config = dict(
    model='multi-label image tagger',
    dataset='photos with spoken descriptions (Open Images, Localized Narratives)',
    train_examples=203450,
    image_size=64,
    crop_scale_min=1,
    horizontal_flip=True,
    rotation_deg=10,
    arch='wide_resnet',
    norm='groupnorm',
    activation='relu',
    weight_standardization=False,
    drop_path=0.05,
    depths=[3, 3, 3],
    kernel_size=3,
    stem='deep',
    avg_pool_shortcut=False,
    widths=[128, 224, 384],
    num_labels=250,
    init='torch_default',
    residual_init='none',
    optimizer='soap',
    beta2=0.99,
    lr=0.0042,
    beta1=0.95,
    shampoo_beta=0.99,
    eps=1e-08,
    precondition_frequency=16,
    max_precond_dim=1024,
    merge_dims=False,
    one_sided=False,
    adamw_lr_other_params=0.0014,
    grad_clip=1.0,
    ema_decay=0.995,
    steps=9700,
    batch_size=64,
    epochs=3.1,
    lr_schedule='constant',
    warmup_steps=190,
    weight_decay=0.06,
    adamw_weight_decay_other_params=0.05,
)
Rows from block 5, named by matrix and row number. Rows with one number belong to one channel. Each number is 128 + 32 x the weight over its row's rms, rounded and kept within 0 to 255. All counts start at 0. Numbers have three digits each.
# convs0: first 3x3 conv (model.blocks.5.convs.0.weight, 224x224x3x3), inputs 77-87, a 3x3 kernel for each
# convs1: second 3x3 conv (model.blocks.5.convs.1.weight, 224x224x3x3, transposed), outputs 77-87, a 3x3 kernel for each
convs0.40:176102108105171129167111084157145148136133074073104121118108140142150134144108131116126113157148126152123131185167137152159111144183164187086149064187127136089132167144134147121101076117125133068103103128143122122125078093094116091154142143125091152160092146104168083149148131176125144146154128095
convs1.40:121118165146169128082118102124151136137114123152133176160117175099123144096150114115138068077105171176117095136085135108108176142083107162124087147127143138159070081105147178112081045158110052078153149094115094112114118189200101121143114069112136133094095095142082103151116136135114114117181101182
convs0.41:119135139189158106174117085116143109150191122136162103122122125091124139083133145121173140181140117177106114094115090141116131182076136079142136099175134106177165085186099125114161126110189139110094118086162122146136098078192129127094115148120112122117103135098153132092124093127146083154112086127
convs1.41:155116105081118181125102093147135112112154061105125116130090114128115103104150112088133159164135115154146154147142141123140107127118071107144155128092138156070113174152069104156118105103142144131104087138100132154115164155056145109133142125172132163133150132118135103203125093109116112141145158092
convs0.42:104122083123105157192053146084125129129120127129165113117137149185146141137142152104130138136126080196093086133049136139142174151190176152164077171152106118159124119226110129095114045154152102116148218109116198104130126157120040094148143241122135066107177114115171106166096124128113175107148179079
convs1.42:138142097128087158107146161099093128137134111185107107150160125091160134116131113122106126151157155128157082115086110120102117133129083103037114165095064120133092147109174127141132182051156113140113150173112119170125165110095149124115052095176132154086133197096116230102207137145112115127122120141
convs0.43:122142091135081138127102112208185091145168130165144147141152129124125096105141128105131142159202146132145089106108069116148152150140180139206141173179157161137147081161144154111064102145243108085075168134126124158104108089140163167126141148144152162097094080091170122114097124122169122118151153097
convs1.43:157085159070085085131097063115184145110150102101126063091118159127104163166151138105109111101081142147146125123105166109123114174121107075151196132112087211117153182085138132182134125159147158075161166182128139173136095077136166122166140151130116159140181155127149146078133139053149107138136168132
convs0.44:138142104127093206099141111170118149107163102140156151144251178151104118135052116177163117099120070142107111149111127139125143146143140170120108124121105099133102087107137159165181125138125133074129122163178073092051101122129133122146149133138115104176117112109150117138100113143119090157134141130
convs1.44:123090120107147138160110171121157189151143150131151163062124163181153138142172173090141172169094130103122058109175191122111106159113127165070181129139169107183142149088171124148143150157111075109109150107205185188158124117163130147057088098146102137089170143080086162158169139100063126126222118189
convs0.45:134161152131127155126174145106128121084117115089119179118131177117130075136128155119137139085125155147158164114089144148142081109157115101148175153100165066106208198107114145113100147163139134087131173176090143088153118160109101124144147112127125155095137166165139080165148163065101144101103120120
convs1.45:116101152100078186089156113098078131130123142143113136083134166153140161106105097118134142142225114095066131120136172119109122112132140127110116165182142124082146126156125125106179167162076130190153184079124055205112137091101140160141114112153106155135148140121116145067156176122170102111154141144
convs0.46:105143074132135162147119121094133086173144127130093104133183099210146124102112164145105103105088129140113120145125091142160135118136087117099107106117166163158125086069115102191142056118135138172119159144138149170119117150115139162129118093156175062206153198146112166131148126123142105097108126081
convs1.46:119110174146092135110142077171162107194152152149107144116156133164178145182139157132132085140142101134140106087101113120116135146103096213104139094096140109164137186103106139055171133120125132117116188105155170080119132122181102127132129094109100121159139173176166130168101133087112092103100087126
convs0.47:125133104106147113073131128137098114115120124163137123083149137166140140143101139126117130153164080139114091095070113108147107130112119109120176112185117131143152155129114145099164134168093122116088103155184098160184135088141103211153126135176076161100164134065122177112101106138166105136099157116
convs1.47:134148153101149114095161189115173088091075120236093142083158161147182214072107152125169143176132112186134126141107095126141144155158099128115138101125120093145123188052083182236157082140087036134165134115211126171136130151134115155162066143088118118128133157173127071168116096159192178114119112075
convs0.48:159094119077062165154185142138111127136114169172160195075156106111108138139125103119142145125109102162154158102112175153164095116160057187103113142149143083146069103156117116145123144119193137167087187078171080219142137120164164172210176114110093167131193054163150085159092159137167114143137090147
convs1.48:138115091192138148106130136137145122161139080096113120137150188166125163156073101100157048170176104113117130141116120174135076172123138117095140146079109098131107140138116079153120092134190146080187141171099178108178202062080128122193130125133139123123082160104147150087161161148145087125088170124
convs0.49:057096142069101170210068124116119146148091103142108139132127151162128124135112139088115090161105141132186142162076130128138114115146139151071146170119054097141107066135159083157147112183111129117164086129132107126148075089138106098084167170132173080086177169082099173152088106172149121133125227121
convs1.49:117159093105143188137154117163070143133124162129105182147119129130158128153114145131183081141151140082117187111107074145132100110183090108155120148061073130108135168126137162210045075103211148155230116068160082137112135135116121138110111119160117145128135198162109125173111115105116099164159137167
convs0.50:152151066155116070099162086177144125130101078108103095123118152133116138136172110144097114088096109047101130125144120126157152080084125053110107119117068132075143115058204128131061143155157120163088155140114106095130198112114063098122114140076089133173143099129131126105190178127153153178084110084
convs1.50:164138113123161159132170154161097130146106092126122136121142142130090123086111121087140128127120142113146099146101135148143131114120092122172155182153113168080137110122108173097061098169154162129090150129136186089147060102105076159142158140143115204125123180100170143157131130090105163161112124116
convs0.51:099077170093136129158125121142189156098135109090050101136120106097107067117127107149118128082094120114148126156082080122179142133128138054157108119107103134086120101117129163125182073117102110139098182167209110089132121217207131120202088116055107126172121145198176119079146122094123154141172112166
convs1.51:137138088155135144092109101106116054131120126056107123136142129146109100109098132060101149166072124101139074104120071111136158109100136184135147139143103147133161115156115097122130117052165123159124157154038061175224143123146084128122076123107137154112119113097200078099118152162138122132148129070
convs0.52:101112143138108110120127114157142194186130115102118052106096165112154107107131136146128164128112075139168119113174139092123170121138151119078152109164164175119099136155178086167134095105149114125123115123104093152098093096165092135135117165113187114097096107120152141086107126161187181156157132131
convs1.52:127126138146081075173121118128123150126101087154170145136134105117135183092115143130140116156188090124121110121152139124158161160185117184121104139096188106133114091180147135156194168100097138154170135132062078136140129144120079125114123163100120178147085124099160115123148139119150124096127129081
convs0.53:199094106170124051144119084121162135083152172106137146109084149149140152091109121166144113119105199144066112125106160103139145158089075134152134107184132160141106092152157191126131125122059132080111190095133146146149118166086164125122097125099110088185121068106099104111174160117142084173166148086
convs1.53:158120147102108172181098164070076103115116142146163076126117115135117093138145122139143146101138157088152122141132126125111072087115158171138091105158057128112183121076146133116082130074131142076087051161080201109109119119125150128114107078099117084122170104153143162151089143098156141116118115182
convs0.54:153092134151158120112112180147109147110125123123105162098168145113171124117087122083085098141110098176144101150137135164090159151140134169115094132152144088130107140172099098142121134118180129137053173115118171118136117145121120133194077140069130128167154116137099115142107105105126127150135158145
convs1.54:092120092125104116143115153131099166125165154165143157109106125164143122187127108141107131074129097107112109127126146086134114109122170100151107121144152148112111147108135131179192084128108175148110135111138196148091132141158112083148192176140149135167131118155136155158124146122114098107184083131
convs0.55:138085091100120165070161147143138145160129108143186078167125148144125134126076126224150155148119102138102137136109092118076150102098125181133105115109135099123083138147109043073155117113192095155175194124114167202078131104082107139148175098124116113187142087156103135125126143137139098094093176136
convs1.55:117182113112062152144122106095071158163130073092180117075132097157157125114149128148108131136134160105121079167124156118134114145121143149089110141176086113110176105080176125162131150110203146107117128175118189109196049149127157169135126101097153126146107175119106162143175182089111113116124171107
convs0.56:096093109148131092118123152112162148161138108160123143122101110172145087109120125139092098070136116137163147130114108102132139192097125084166120085105090128140132171141105112188123108097102137125125077159137160119045144138124173127224088074140102098175140147162100117138154092132143102144176084156
convs1.56:140117131108062172144154107130199105157162165090112122088115114135104062105132110137131114145122079124163159104112095143072142115133160104072135157189145096090182066179147138093140109096101136178109136119160076142098077197130089143122138146130138116115085144156130098093129123113101163172113081096
convs0.57:134157144128120161097157176078063152087124156091105153106137116090148157145178169135119119167150148084122168070075111129092086165108119162144105131167135054122160113132116153152119160105076141102150118140143144074083128127120134112117174121113176206104191151087202180141105110135147148169145146191
convs1.57:107144126137101096158129119095101040082113074148137125088105105124125128131086151128191138147154156083109187101184128106107147136097108100103149111134098142102068112165145107116073092094103110123173134061106122110155120147167145150108124144138126177075131148082081143117134144131113101112117099095
convs0.58:118120133153138140178157100140181092147163178118157153137094153171097063150183091070157096147172124102102116169133121179148096123081107128143133168137142119127123119097164088131119102114151136113151154074153095089114126087112077109132103168099127112146101139143063149145166186089138113099124068132
convs1.58:080160176113112125130148081148117161126141208121146200130131107116140119099161092141060172145122138088188078115129103128148131118136082121118134147113182116129176109088161144090176165130083148221111125123139203089142128137125135123131128109152088128136195135079123157148172125126129153146138167096
convs0.59:153100136073143069172123139110134113133107104135112102096088092181095142125130178139137086143196186156148100099074106141072150124147161156081115156139122116177043100096119081121163125191077171082096145118115122144195105123164128109106139105165122166150074128190068145128153032074125120131127099139
convs1.59:142145102134166122146172113150164124108173093090101154089150111125134115128129119069223128141127141135126129124112135108174109099168139164117144043140138155136134118112118148179165084130159128117115127082161162226069092155116126109123118119074144099156137140124175110133151141090123149172132125132
convs0.60:174100130107127130179162097117101088110108194101134142114130118119145166143102124107120147104167125145130140107147129151120159082113108154058125158171126178133102114103094204147113091139155142162200127081146116094120127123149107060117177151140140151149154148160117081178074153177145144179096106153
convs1.60:097122164152135064146122101107149183069120157161145056106143073090146168126110129137132202088144175117139089146128101088178080135102113171131101171069129097166189157101177109170100134146089150147103168139186084105111194097150095114146157159162065160083116157129135166102121136097105166106122114125
convs0.61:125140125130137068112118088111073210157142120172139068149123124085082075143128144124073180096137195144153094120119104138130122128126166172165125137117098091075135116114153121118161052100107159052177105108135174121122094135111151150164168104178171144058109145144123220167133154189113146085074082139
convs1.61:129123107191075127144123120110140117129148163067193126123121083141129102097114151135098098062120193134164184097063185199161191093092206131163166097192068137105102133143148136140136101187148101132098141126161098162091132190137146177182177154101165137067059245124141210069115136113128143087155090171
convs0.62:126158152135193118146157117128130164128095131191108122182171138150097112115088116115111132139176109133152094066087141095138152117153165123163162152130122084079078110140174159104106099136112203120130100169080093153128145095092118132110162132101125143104110108102142113109180148113160115161087195083
convs1.62:104146128112138106049158129158122141115142157134134136137177147117213197121147159106113114131124170133128096090178202095155158136117128158130105163153104121151145157134127086162161158153139062161077169084160114124192145162106123170134141099115159135096113172120149097151113098109094139144169215155
convs0.63:155143118151139151174108105152116165146094129150118142121111102130149150051132167083159080111121134172076090151076113189146102128096156187159080138102108122176109129180126136155072160136141065118169164119100171194166107118084170146123138120133064153143168122128105142117164089089040114095147122161
convs1.63:123114107086137163132161131134081109107163105141183143129153186103134124054088113096126155110134104175144142143117129107112104164150130140181102052136171127122105218153087111083176143120153123136117146105174139174148093152124155152101095101120110185096110180104138126146141198123123154131210078139
convs0.64:138110100092122189136153091167160114083107160095096106139156130092131086215073101177110082154136135087159103152162126183169121119098145133133120177133113142133123122082122091127172099089158151071137115115146173141110116186084150132149143101077105110118135136138138145119180142165158066119156134123
convs1.64:127123149120164145110156129127150156120155190086080144131116131127096143100104119161139090127060128123083139148153134169086147140160119158175192119172062129150118088200182120109167197105108157060075081109164160098076192094187143109166101076145111094118160124100165150140120102119164100125121107146
convs0.65:154122141166187131144174149162115088116094074113088119131149131148134191180185123080157160134156117175066060098109098144140159129197094103102131136137088090143147123125203148156067101159102094129158103152168182131125116109122133082153102154154102154143106207133153160176148068098101127121160157126
convs1.65:125131151135194145104118138077153155189166118129162125164112145074118158144112143111154128111105093149063141066114125142140143104119136145120069126132092142095071132174152075112066091119136051135070113123171016082144100124146148120153192151170189119119175175088174154117113146104109095146106166101
convs0.66:114138136143104142140127195125161104200113117161130141187117127138164114120125075097125123164150171111157146160102126132103112147099135124136096121107163143074105131167105089178099075099121147104180154117133097152109132150148087062118034072156090170102122159143133144162154157177048135109066121109
convs1.66:035125152121115111130132176155136086156102108133159114139129118136172134092132100126118151098148115115162098142093093106128105104095139111126152097144096151091159169117136185093151140117092190172101071101104107107135155111136135118134114130133127107114138077100147085103158130135150147188146096096
convs0.67:157082106108147138108144128152165131109100128173170141153143159097125141136123117104138182094105073130164141118106073087125115097118166087146114103129126094138146121089128168100053131114148096132178097181058165112086091137099182149138141178160125146130134129200088126140157124044162119071176123119
convs1.67:092079091148110099076122121141116133123123105147083111126133100111104136103139119131123114173118119135143089103143125175134130119123112145137088120086106105190194187104075173125112120134159190059113212123095104153092157110160119104120140169129155157136117129141120131143096174132117127087142099133
convs0.68:144149081073108115101106187206167084228120070157098068131139152116110138129170148141120180130155141057113089123066037152109127135102157125101142111110167124071132139119211140112116145134100073220086085126122153038180094107129137204097151060141097105132137106129112116113135097111145132070141156108
convs1.68:131128134148154176133176123108105140166137092154126140140112120100112141137184114139104099185142148094097185111089079134153104130153110109149131106083186129132115132155143081145216089116157112156091146042203145100149117136140128099119088090170088123176161141110126101167092140127120119124159160133
convs0.69:062209115167087154087145124148149119053089104075109098129072066169204175170142092061152109112157136114134161171140114183086187118152107099138142155110116177132139134123141126150102089148117139141115125186108168118169109109146110139174214080161134111181193132157121139080103126153146145181096084164
convs1.69:119145166132101087162124142144123170137119158143111096111094116108094167081210150127142167149105130120134143129122102134118128125087133149140122141150112101102108191171060081086191097140140137092098170104120124141078131137107120115194128129111131193067074154134157220120069143133153158061109123155
convs0.70:109179145141145093115114152103100091096128127113127159159200109136161086182147088166167166157082152072135110137142116124150148127153142153081146093139165134131146205134122137187072177112137140166097103170113113155135118099206139119143112118114128175122085112141117107173042101137088206142172153101
convs1.70:189110114124077102148119086079095109156148163139187127115103118130128120154096183069161196084148089162094144131137054125107117131141143112083106123150144120160149181171138150143164172138127069126131148044111143135085093153076091098164105187153127056165121084167149131093143127129118176104164130133
convs0.71:153076105163123096093121110171152173082138133101082058127112145151149111087158140058107127169104186178126099122160115095096126158159138145148137069197109134071175155206162131104143144085112132087155127105071112076176131108094096106108082165148191158124115145102101145154109072121049125106071145133
convs1.71:135144109128156084120138171152187144164150148108113137154121161154145097103108103131137103131173095098140152102114121139145149137100137087157146093110169131179095109128084156154157138069101104149139142129155128154081083061140179130073080137121061107160110163166086135083159157169173141141171121042
convs0.72:129149114098102097123133150108146171132116084122166123162086110117104130091128106121100136162129123161139136106106123165146135127132106132115157118103093118097104188116129175127168088168076222194144155081150137151197167138123136168145086130157177126145184162085145141163134098137127097089095154190
convs1.72:127157113123076197138145192098115171114163135084121108129114101157112089104108097090080148137106081173119152117110137129143110173168157127099143105121079117116150132160163128099076139133121151102083127145150046093085147127112122157173127131148118153135090146145100166143093103128153107121110108105
convs0.73:099138132153092131189072115164135134242150099192149156114161110144105069101177142166099190112136201121132102124074134106118131192145127144116157122107130143174144092148148102152133062108154136122129080137148101168154076105135095091149078106168141137113149132169127079141128101168136104147165079117
convs1.73:123118113147113104140099114097080158169097104147145114143153095125121109088105102109099167077165055113202080110134141125121122126118130119115119099172149107126156146113138117125112082225122138161105133108144145179027094182117100181080090114159143135120145164105116127138094164173134126172167130140
convs0.74:149129175135178040140108169137101150093138138124136083199083110133131153076142112103166161133142125141133159129127118147120182174124124130134117145098208153142111124111070095108112187119093151172094127122185092155119177115078129181164122132101101167120070150113076175135100153116157086131102164143
convs1.74:168167119126094125179134136175136148121118128096185155121085130136175122119157105172086109151169129067104164129142081153160136110132146140166087087167117139142115156115080123103154130138106164148139083139121168117105141109124146070106136096143164146087101156149100118088077125148070152109170105145
convs0.75:118159108137123115165116147066107106137136111115126120142130107088137135142203075129193098119087186173136100186123093109091117154082075121123106108147134124098093167078179196080085080125119134110175087085159049173115142133172118079094058147123121166134100175129109145146115118099122111118053143123
convs1.75:095144131143105064164140096137127109134138167117156140114134113097127088164146110134158102109137123133110132187122106125176137102109133061113090134184095121118161194139173123132115089196086117097128075115142169167177120090144129113094129088147136123073117043196155096104132134160121110101096112113
convs0.76:146162125223148189199140105142128089146156114140135098125160128125149124109157133124152174100112124104140169096134172124118121134136177121144119138157119154147100178097137092135116082127148150226077154138159122139199126112149117141149099172145121137143083170132094125134105167105130139132148146129
convs1.76:163104148113132086106185157142178122124151106159123132138131128151161133092138155120073083140153129074117093177130142144149128158145093085124131194078086174125118136135093169140174105103179129074186189165092110125061136068082114097123115116122128123132163108105129173123154155102142110126188118101
convs0.77:108164149143174151141130129153109114089124143092166093120148130145097075105115115128085113085173111135162176133086102117104161142112149106177148139157133176097165126085186101134149092144116149114098192134103142094109135125124171120121103117188139113173159093078123145067123156125134184116235095121
convs1.77:147117147120156122125163128130150102103106121140107140147158074112124154098098187049138073138153151169149125136134094097152127108173166099188090121157112121125123125147167164204123086195121207097102126095151148099105152092123174137097163090164164149100109089129119096101156104111071187143172127125
convs0.78:156110102116160117178115115195110051113099093084119144145079131122080116123134114111133104173118090207135086160110094195129094132147100113168116104113136107121197096190222099151139171121127085105165166107116094143081103099127111126193135176150135120131120130157079191163059130114151144140075162103
convs1.78:135125111160094136126142150102062073108163147148132051173142115089182118139103128118091139143120162119155111151103170153137177169136131096201065175180101141120144121116063120100142106117187080097195150173132090117108138168140087145069149127140105073151180141145151195118119090120091142135156174143
convs0.79:198162129108165148126156109105150123134127131112154104169167095108150090191110116109163173144121071105160149139149178151177189192144147119159157144167168136088132159086167158181110190159088186157145081152157163126185108116118107194127110141156100095129117127132106085117160149157113132187138151147
convs1.79:099129088157095101123051113165132157135159147135142115090166092192102121240139111107095085126100080102090083119068134114123139071128150156146148140123102081156103120135129117106161156169137081100117122052138111057095142102090165084094147112098094102167078128151088136158135073140121120095091120086
convs0.80:195159129111152157106134126103123110123118132079111129136113135078098126117078127089126163094124205147088157180097112097124160111152105131120120111107160114125082115170167079175066091076167142132089083166152158150100111127134188145151117058114118183176142118153175093108097163172143139105154118112
convs1.80:097150120133184152141104087147088089118118117137116131118119111117197117141137102168157056066162129073160148140169118104088073088201053160143132171120125143134114095124065167143162161099126099165109114151159177099075107131095116119120144131142188163074202131105157143133191177207136159155140173095
convs0.81:179146086092143159114133163170094128144106133104138149159177139163077148128106167142083077118156100150137164097110162121113086169068110075125117118150081111097121118109140120146126135097163080128104136085151141093136120173137106080140166074097155123101129090121121102126083134113078120157082145184
convs1.81:129123143129102121151110147128115128165113131114134101067212114064198142090199067146131107102093163124150088133142132134117144119078137141138103163107090120124158231107141152108120120101151151209107046160157080099173093133136135113157112087187153095099125138087080128130106161071113158133088156082
convs0.82:139118174151141103158107132105122134095127090134076090148146128126123109094146090054103206078062186152176085160157153104116116114158141112154097115076137147144144099125112148205084097146097158147090139092182147214086120216097111056203124112134137098112103118143068184110144163152155108091125172113
convs1.82:091158144134113146140051107146125084127106071145124136108128093093087159125115096173105143118165122126131085165121052085114163153158138074140123135156149140158152172124141113142053152124079154077136104231107170096163148147081135178175139132102123084185144111154151093093177096126111157086121128157
convs0.83:135137102150088114132148168147126100101120127091111125143173159156139187108135104075113092073133093087122124172091118109121150092115127151037137116153108165130107138149103081130154129172132135141146123123131090159134083155184113197145128097210127178172126123131064109137132057152132088074099150089
convs1.83:136163151127103068131129110127096125128115115140119100124134089115094161083059093135107066079172188088171146108118135104145118098105146107129106203051095118191149121115096077156097160109134103107135099103113173158131146138085200187116162143223128105134163126086123200083095150129162136118078116133
convs0.84:098108108125146152136170131106112133108139100117123107123149107160122082130100147080124138078125122146112114085140144123123154106175133168189104147152149127227208111121090148118068072094127058123072114147132111147157104105166066151138137139150168112110125078144184049095084140090109137091123197117
convs1.84:091089128091128134063117131152141078060131104149110142149141188134153224125071137124153125120130205109126159154089103143112091117094111143076119129098130110119107073016198131130198117139110132106221143049130079135173098127109141142108105064144118114145140088152131099141158074153190105097175138075
convs0.85:119142151121099119165120119081092148108141112094092142148155104113193095199113187135129161127046162119205106124124126080163094119166163161138202126141109134115124062175098102154159125177176121168162103072133159146158114158128070141136171093189079136105178149129136117118125162130110123172148142084
convs1.85:128134129138106052095161117122140116173150099126146098103114139091158137145072136112075175111231103148108126090129131085130120170097165162104121087173129125166130131103151083165105153137156097132138086128175221085099113123118187129092107149080149112131133094129124104127128140129100113156127143138
convs0.86:128043110114129131116143155110143137113197135130154110105168087113116098077113139125101163082154151130154078144168137125142166190124176114185083085209121156168135155153155155117168150149110088140210108140118145181114096071161116175073092191113089209170073146164105199136117128089138167085096125165
convs1.86:132165128093129188088097139121155154131183154108167152086142107097167129163137137162121123140099119101098047129155119116121193125160226117122131074192150053126176151141135114139155126099149129075147103059144033187179120114158151172165098155119148075158066114105057111216091123146064152102135133126
convs0.87:109182106125181149138098148164094130164111125149081112184102126119170127150112120118169120114131138156154053105136114149120125094142164171123146083106205159078055133134153173135087097114083126139116203102121207107136154135131104141109164092151183110104136114115168053082150175110139119132157175219
convs1.87:149125095163082139132067159097163063095170106121124095180121091127168088140137141163127101098134170121100192127109091151136134172107136131191109131154115155146117143144213174063115149136116075143067120169109182146057115115126155156087138092132093194082149118089130164083122101110139111162143147182
convs0.88:168152110156074176158099161108152153124141209169127114173119056150118134087143177140067143122139176147112138200107136126092097139109088112166149138164182104167099092106147137169043128087119126083203122127125128129208119107121119074126119057168164085097165088079183100104082148111093156107102132120
convs1.88:085143117112187123154080093162146115159109160176170096089135099121145108179157139145108150083178113084219106138148141145154119112166101132082144066121154066101179163125111122109104127142089052187099105111127104151085120105083116151070140191097142103121162093088074112144083164080137137131098109157
convs0.89:142095086118110183177064120152070147090148137143117122103199177068083094138126131194098124155167164114217161120103173145132167125113126135137148156104129111113126122100111107130220139190111088156153087130147184061171122090125092181134090132157122129106108099100158139079080130084091130151094089231
convs1.89:119150103064123087115128140176151127103125088144131145146125086181153164115107129084106154108101148131146105122133124154081116071159135128188129123086123105098112118120138135212151099125159095231079092117099152130134118219073091090154095138112164153144113130118085170145095159131112141106067118142
convs0.90:143141163157179077098122128091089132082122103145109116113169196171179164126142080162090140109075175139169139089132137128141134118131142138149149111168148070100160136100093088164139131167053145140116177139088118100083093137147178131127142151110131147073130119100139084113169095120150099088151096122
convs1.90:109198123079156186127148136130104093131141135116134160156202170150164160151091131108118112135140105140111160135097122172108085086158119147157140071153129109160077164083101105123131145150134155149158120179149078127171146138097145094135092103138128120122080139146115116134149137079074114168149184149
convs0.91:124129140140157156121141122174128144136158130154123130112142134216213181082119136174162087126151121070142124119074131145126140124144092072101156076100132144133122142135151081142025150162105096190135113155102134095129181084132073170091158147130167150090137117137188150139134152106151105160108124101
convs1.91:125139159156100122125141116124118139116119123067087113166144129143126174150182098115123092173096173094122184111120116129122119109105130119129052102120099141123126135106105169143218105162174113182125174164180035041142096161199148189182127167176117150134119127144084091101113092073112131138164152105
convs0.92:128102101102091157110073112111113119143104120130108108155083133095094096192091149121106151146091110138131104128097182127099178092080125145197045142150085118152149109128136076162194122167111079165137107118104092129163121157094153130141104093129158148141145135156171181133086130163145151084167100104
convs1.92:141134131136134134166130132126139121128128128152148152124155103159139181155104106178092105162099124081136115129130154134122134122131096158076225121112133197074161113063177126130072102128103169119194166088200211099093187113141123167071134171135082151128129196101158071152104144073093159135125102141
convs0.93:086195146138128095191089106096145119107160087119118102156110103110156120060139127190161093113169158156114126093091107171108198143165161087174115138165179167069136141163129130102201146152075166144113162103162093137177125149128149148126170115112101133153185145117158147102148118135088146161153110131
convs1.93:165131110131152137081134135108154143155162145165139153119115111155094162112157158056134138129060097152123159099153113125168153162128127084159077107142085152080158127138143112092124067132147090160134061106166175146100099136130160116136071165110095140152134136155111149148143151125115104129085122112
convs0.94:131135146125115187197177112132174075150155100107072163177088191131191160135175154120142128106127183194104122084088102168146104113147146161053103134121148158157060122126134165167130138149181102168063105102245137129172154131136131081106087137140108188172102124119141184110104103171158142201153125124
convs1.94:125116114162141131145116117077087152163100133119105131148165227073133169110154154233108115148119180121181106084153164142138160153095140129092162142138146142178168158158167095038154198098173111123093077145141105108127192185100122153138090114153093117198153094154082127130199077170126149170113113131
convs0.95:117122149122149162160090141147149127164153109083183087115096130150105133082102095129120128103186127127089168172120154178074216151133120160117138130103141180118103114131135168178128074137122128131089135148092114087155187115165094177078156161124141134169120148158100166111093177089163189106173159098
convs1.95:120176150130073103120185099052124173143179136152138127104140119133155118170136166169152156107119157125098129185133139089217099137113124211152109157151162092143096120154175178083128147152134137117106079107155160125148123023127102128138123085097068078131127128165133173161171109125128150106204075150
convs0.96:107146063181079110114118098101183174175131155165064126155107145115096073125127124111160111160101175111112135126130204165149129140107200137127134118141160096102072167076161082102151158102117117111150156127089123159096110108138098158194201133125124099151129127140091130226039112143116119129168117106
convs1.96:143100109077147128136143119100116121138119161132133157148103077142107073080137082105121110163119157133127160061123128075131126154188151111140182154180064038121147133173083094152141094108106098086112128192104126142114095132124090066095147146170130134159113177135216182135134121145155153152161138173
convs0.97:203085128128131127163145138116129083134087113131088064081162142177128116067143105114151111199143124118167148165151113175103149177150118141134150089127128101126114132106156086073137089142091164152166122085090121177095119059151106096164108113144096216222122182171037249182089094179064149096124145160
convs1.97:113121086143080124095133081127166077081185137103117121150121103146118099160176181100116113090119148121105129112166154142170148141131163095146165165147124103139134085136160096142099123111030156105161150156076176057147129111094083164118120093155179090109166193128147155096185116094132125151043170132
convs0.98:106115230069160233086160199143126142145106138145165135114094121165131114080102208121120164126126096118154111071136125107142123119127128151092059119105102130071139120202144121188131144081117177154119096163152097174102177135158166101147093037154054127171088168186136213189159137169135158094138138083
convs1.98:046169104088097070141120108124135121152164205149166177207084044185056082103090148137130144126148132121111109126113097114108133087117106121163106163135130150182128121123108138173154098120178068129059086102143174123134111105068120122122126122137106128180156149166140137120152142165169171177133149121
convs0.99:102138174140157113190155137093112068139147124147136127103102137148138086128172069148133130153146127084168153106103116123151126134165090088133152169082060100070157167067188134126128110144121143088104040166162189150126080138124106110103107132135117168172105146191132081164073114168139134148170094074
convs1.99:106114135126131157157100103108121103104137170092098140095105145184199106142118146114122143125109108143089103101096144159096165132218146074109108148073090084075172127082144121112119139144121102103055179130190113205110103143158156152108092123150089068109096109080109058126209139138092108115113158147
convs0.100:150103153169111125152126111158083108151180133147131139133082139088125118158118108121164163185120078154112116143143143116170169152127103112085160119084152123159115097084103122094139111105154128074165064126132190115121138121115163131091062105125144098169113158120153125115100123163107095142120184154
convs1.100:179153153132195134124076114145109127106093122081170128096086152098103136107112140141145111135121141115066157118165121167143088126101161156143152166131083128147120139195092160134108145138134174140087145083210117159059109135081170106117141153105132115150107122136112127121151102066135161135108131188
convs0.101:186163117176190133191080119096099120100104114154106125124113140110124107135134078109146121115143198144067130120145090099116096180121128161108131099147073107097114165122156169098104086149127084127157070106167136129126162051082176083115119202106142183174113154123128197141138145089126146107171140142
convs1.101:135109095114122081165164065071135168088136162132128112124137092105082124137131097119115128089155081130101164152216156042154115079141102119126131145144064147098089165123115115117143195094145138079117101183092139141149089136091113138160145135159123095054173125086141153117075138118092116087161157129
convs0.102:169031222146154200158123100136091057150172134140104162140061159094155110123104132173101118115118167153124146126128066099133155097189187137126097122092108098185075129143105097205177136159144085203166200108199096125161127134165117105160126096077079148143112149169179149123142146163183091161178063176
convs1.102:125158134130172131116130170131131152127208137135127156212198117120109185106109123116100127117118099115181116081125138112166134119118131198104070107107177148101111121152113133162156170125135087108124084132094073147221170114063068153122142100121110154170107161145150057154142142108128154153149111139
convs0.103:098153061155079113166091180166121168125133093077138113116113154148160103153157079129126199084100095111140118149123137139152133096137181127147143100088113166082135086196178130124123183127116096085173147152149141159157115144109112160112165150105102125155123112153110093183097156129150083148176126094
convs1.103:145138129130100101091107174121111140121113123123152088164062150120120159142148123149108129142137153134120050118128142119143167145158112092207112149130132128064158152165162183165114080083140138118185117137109063188169144085125149155147123103095130167072165116100129147106155092096114105097078107214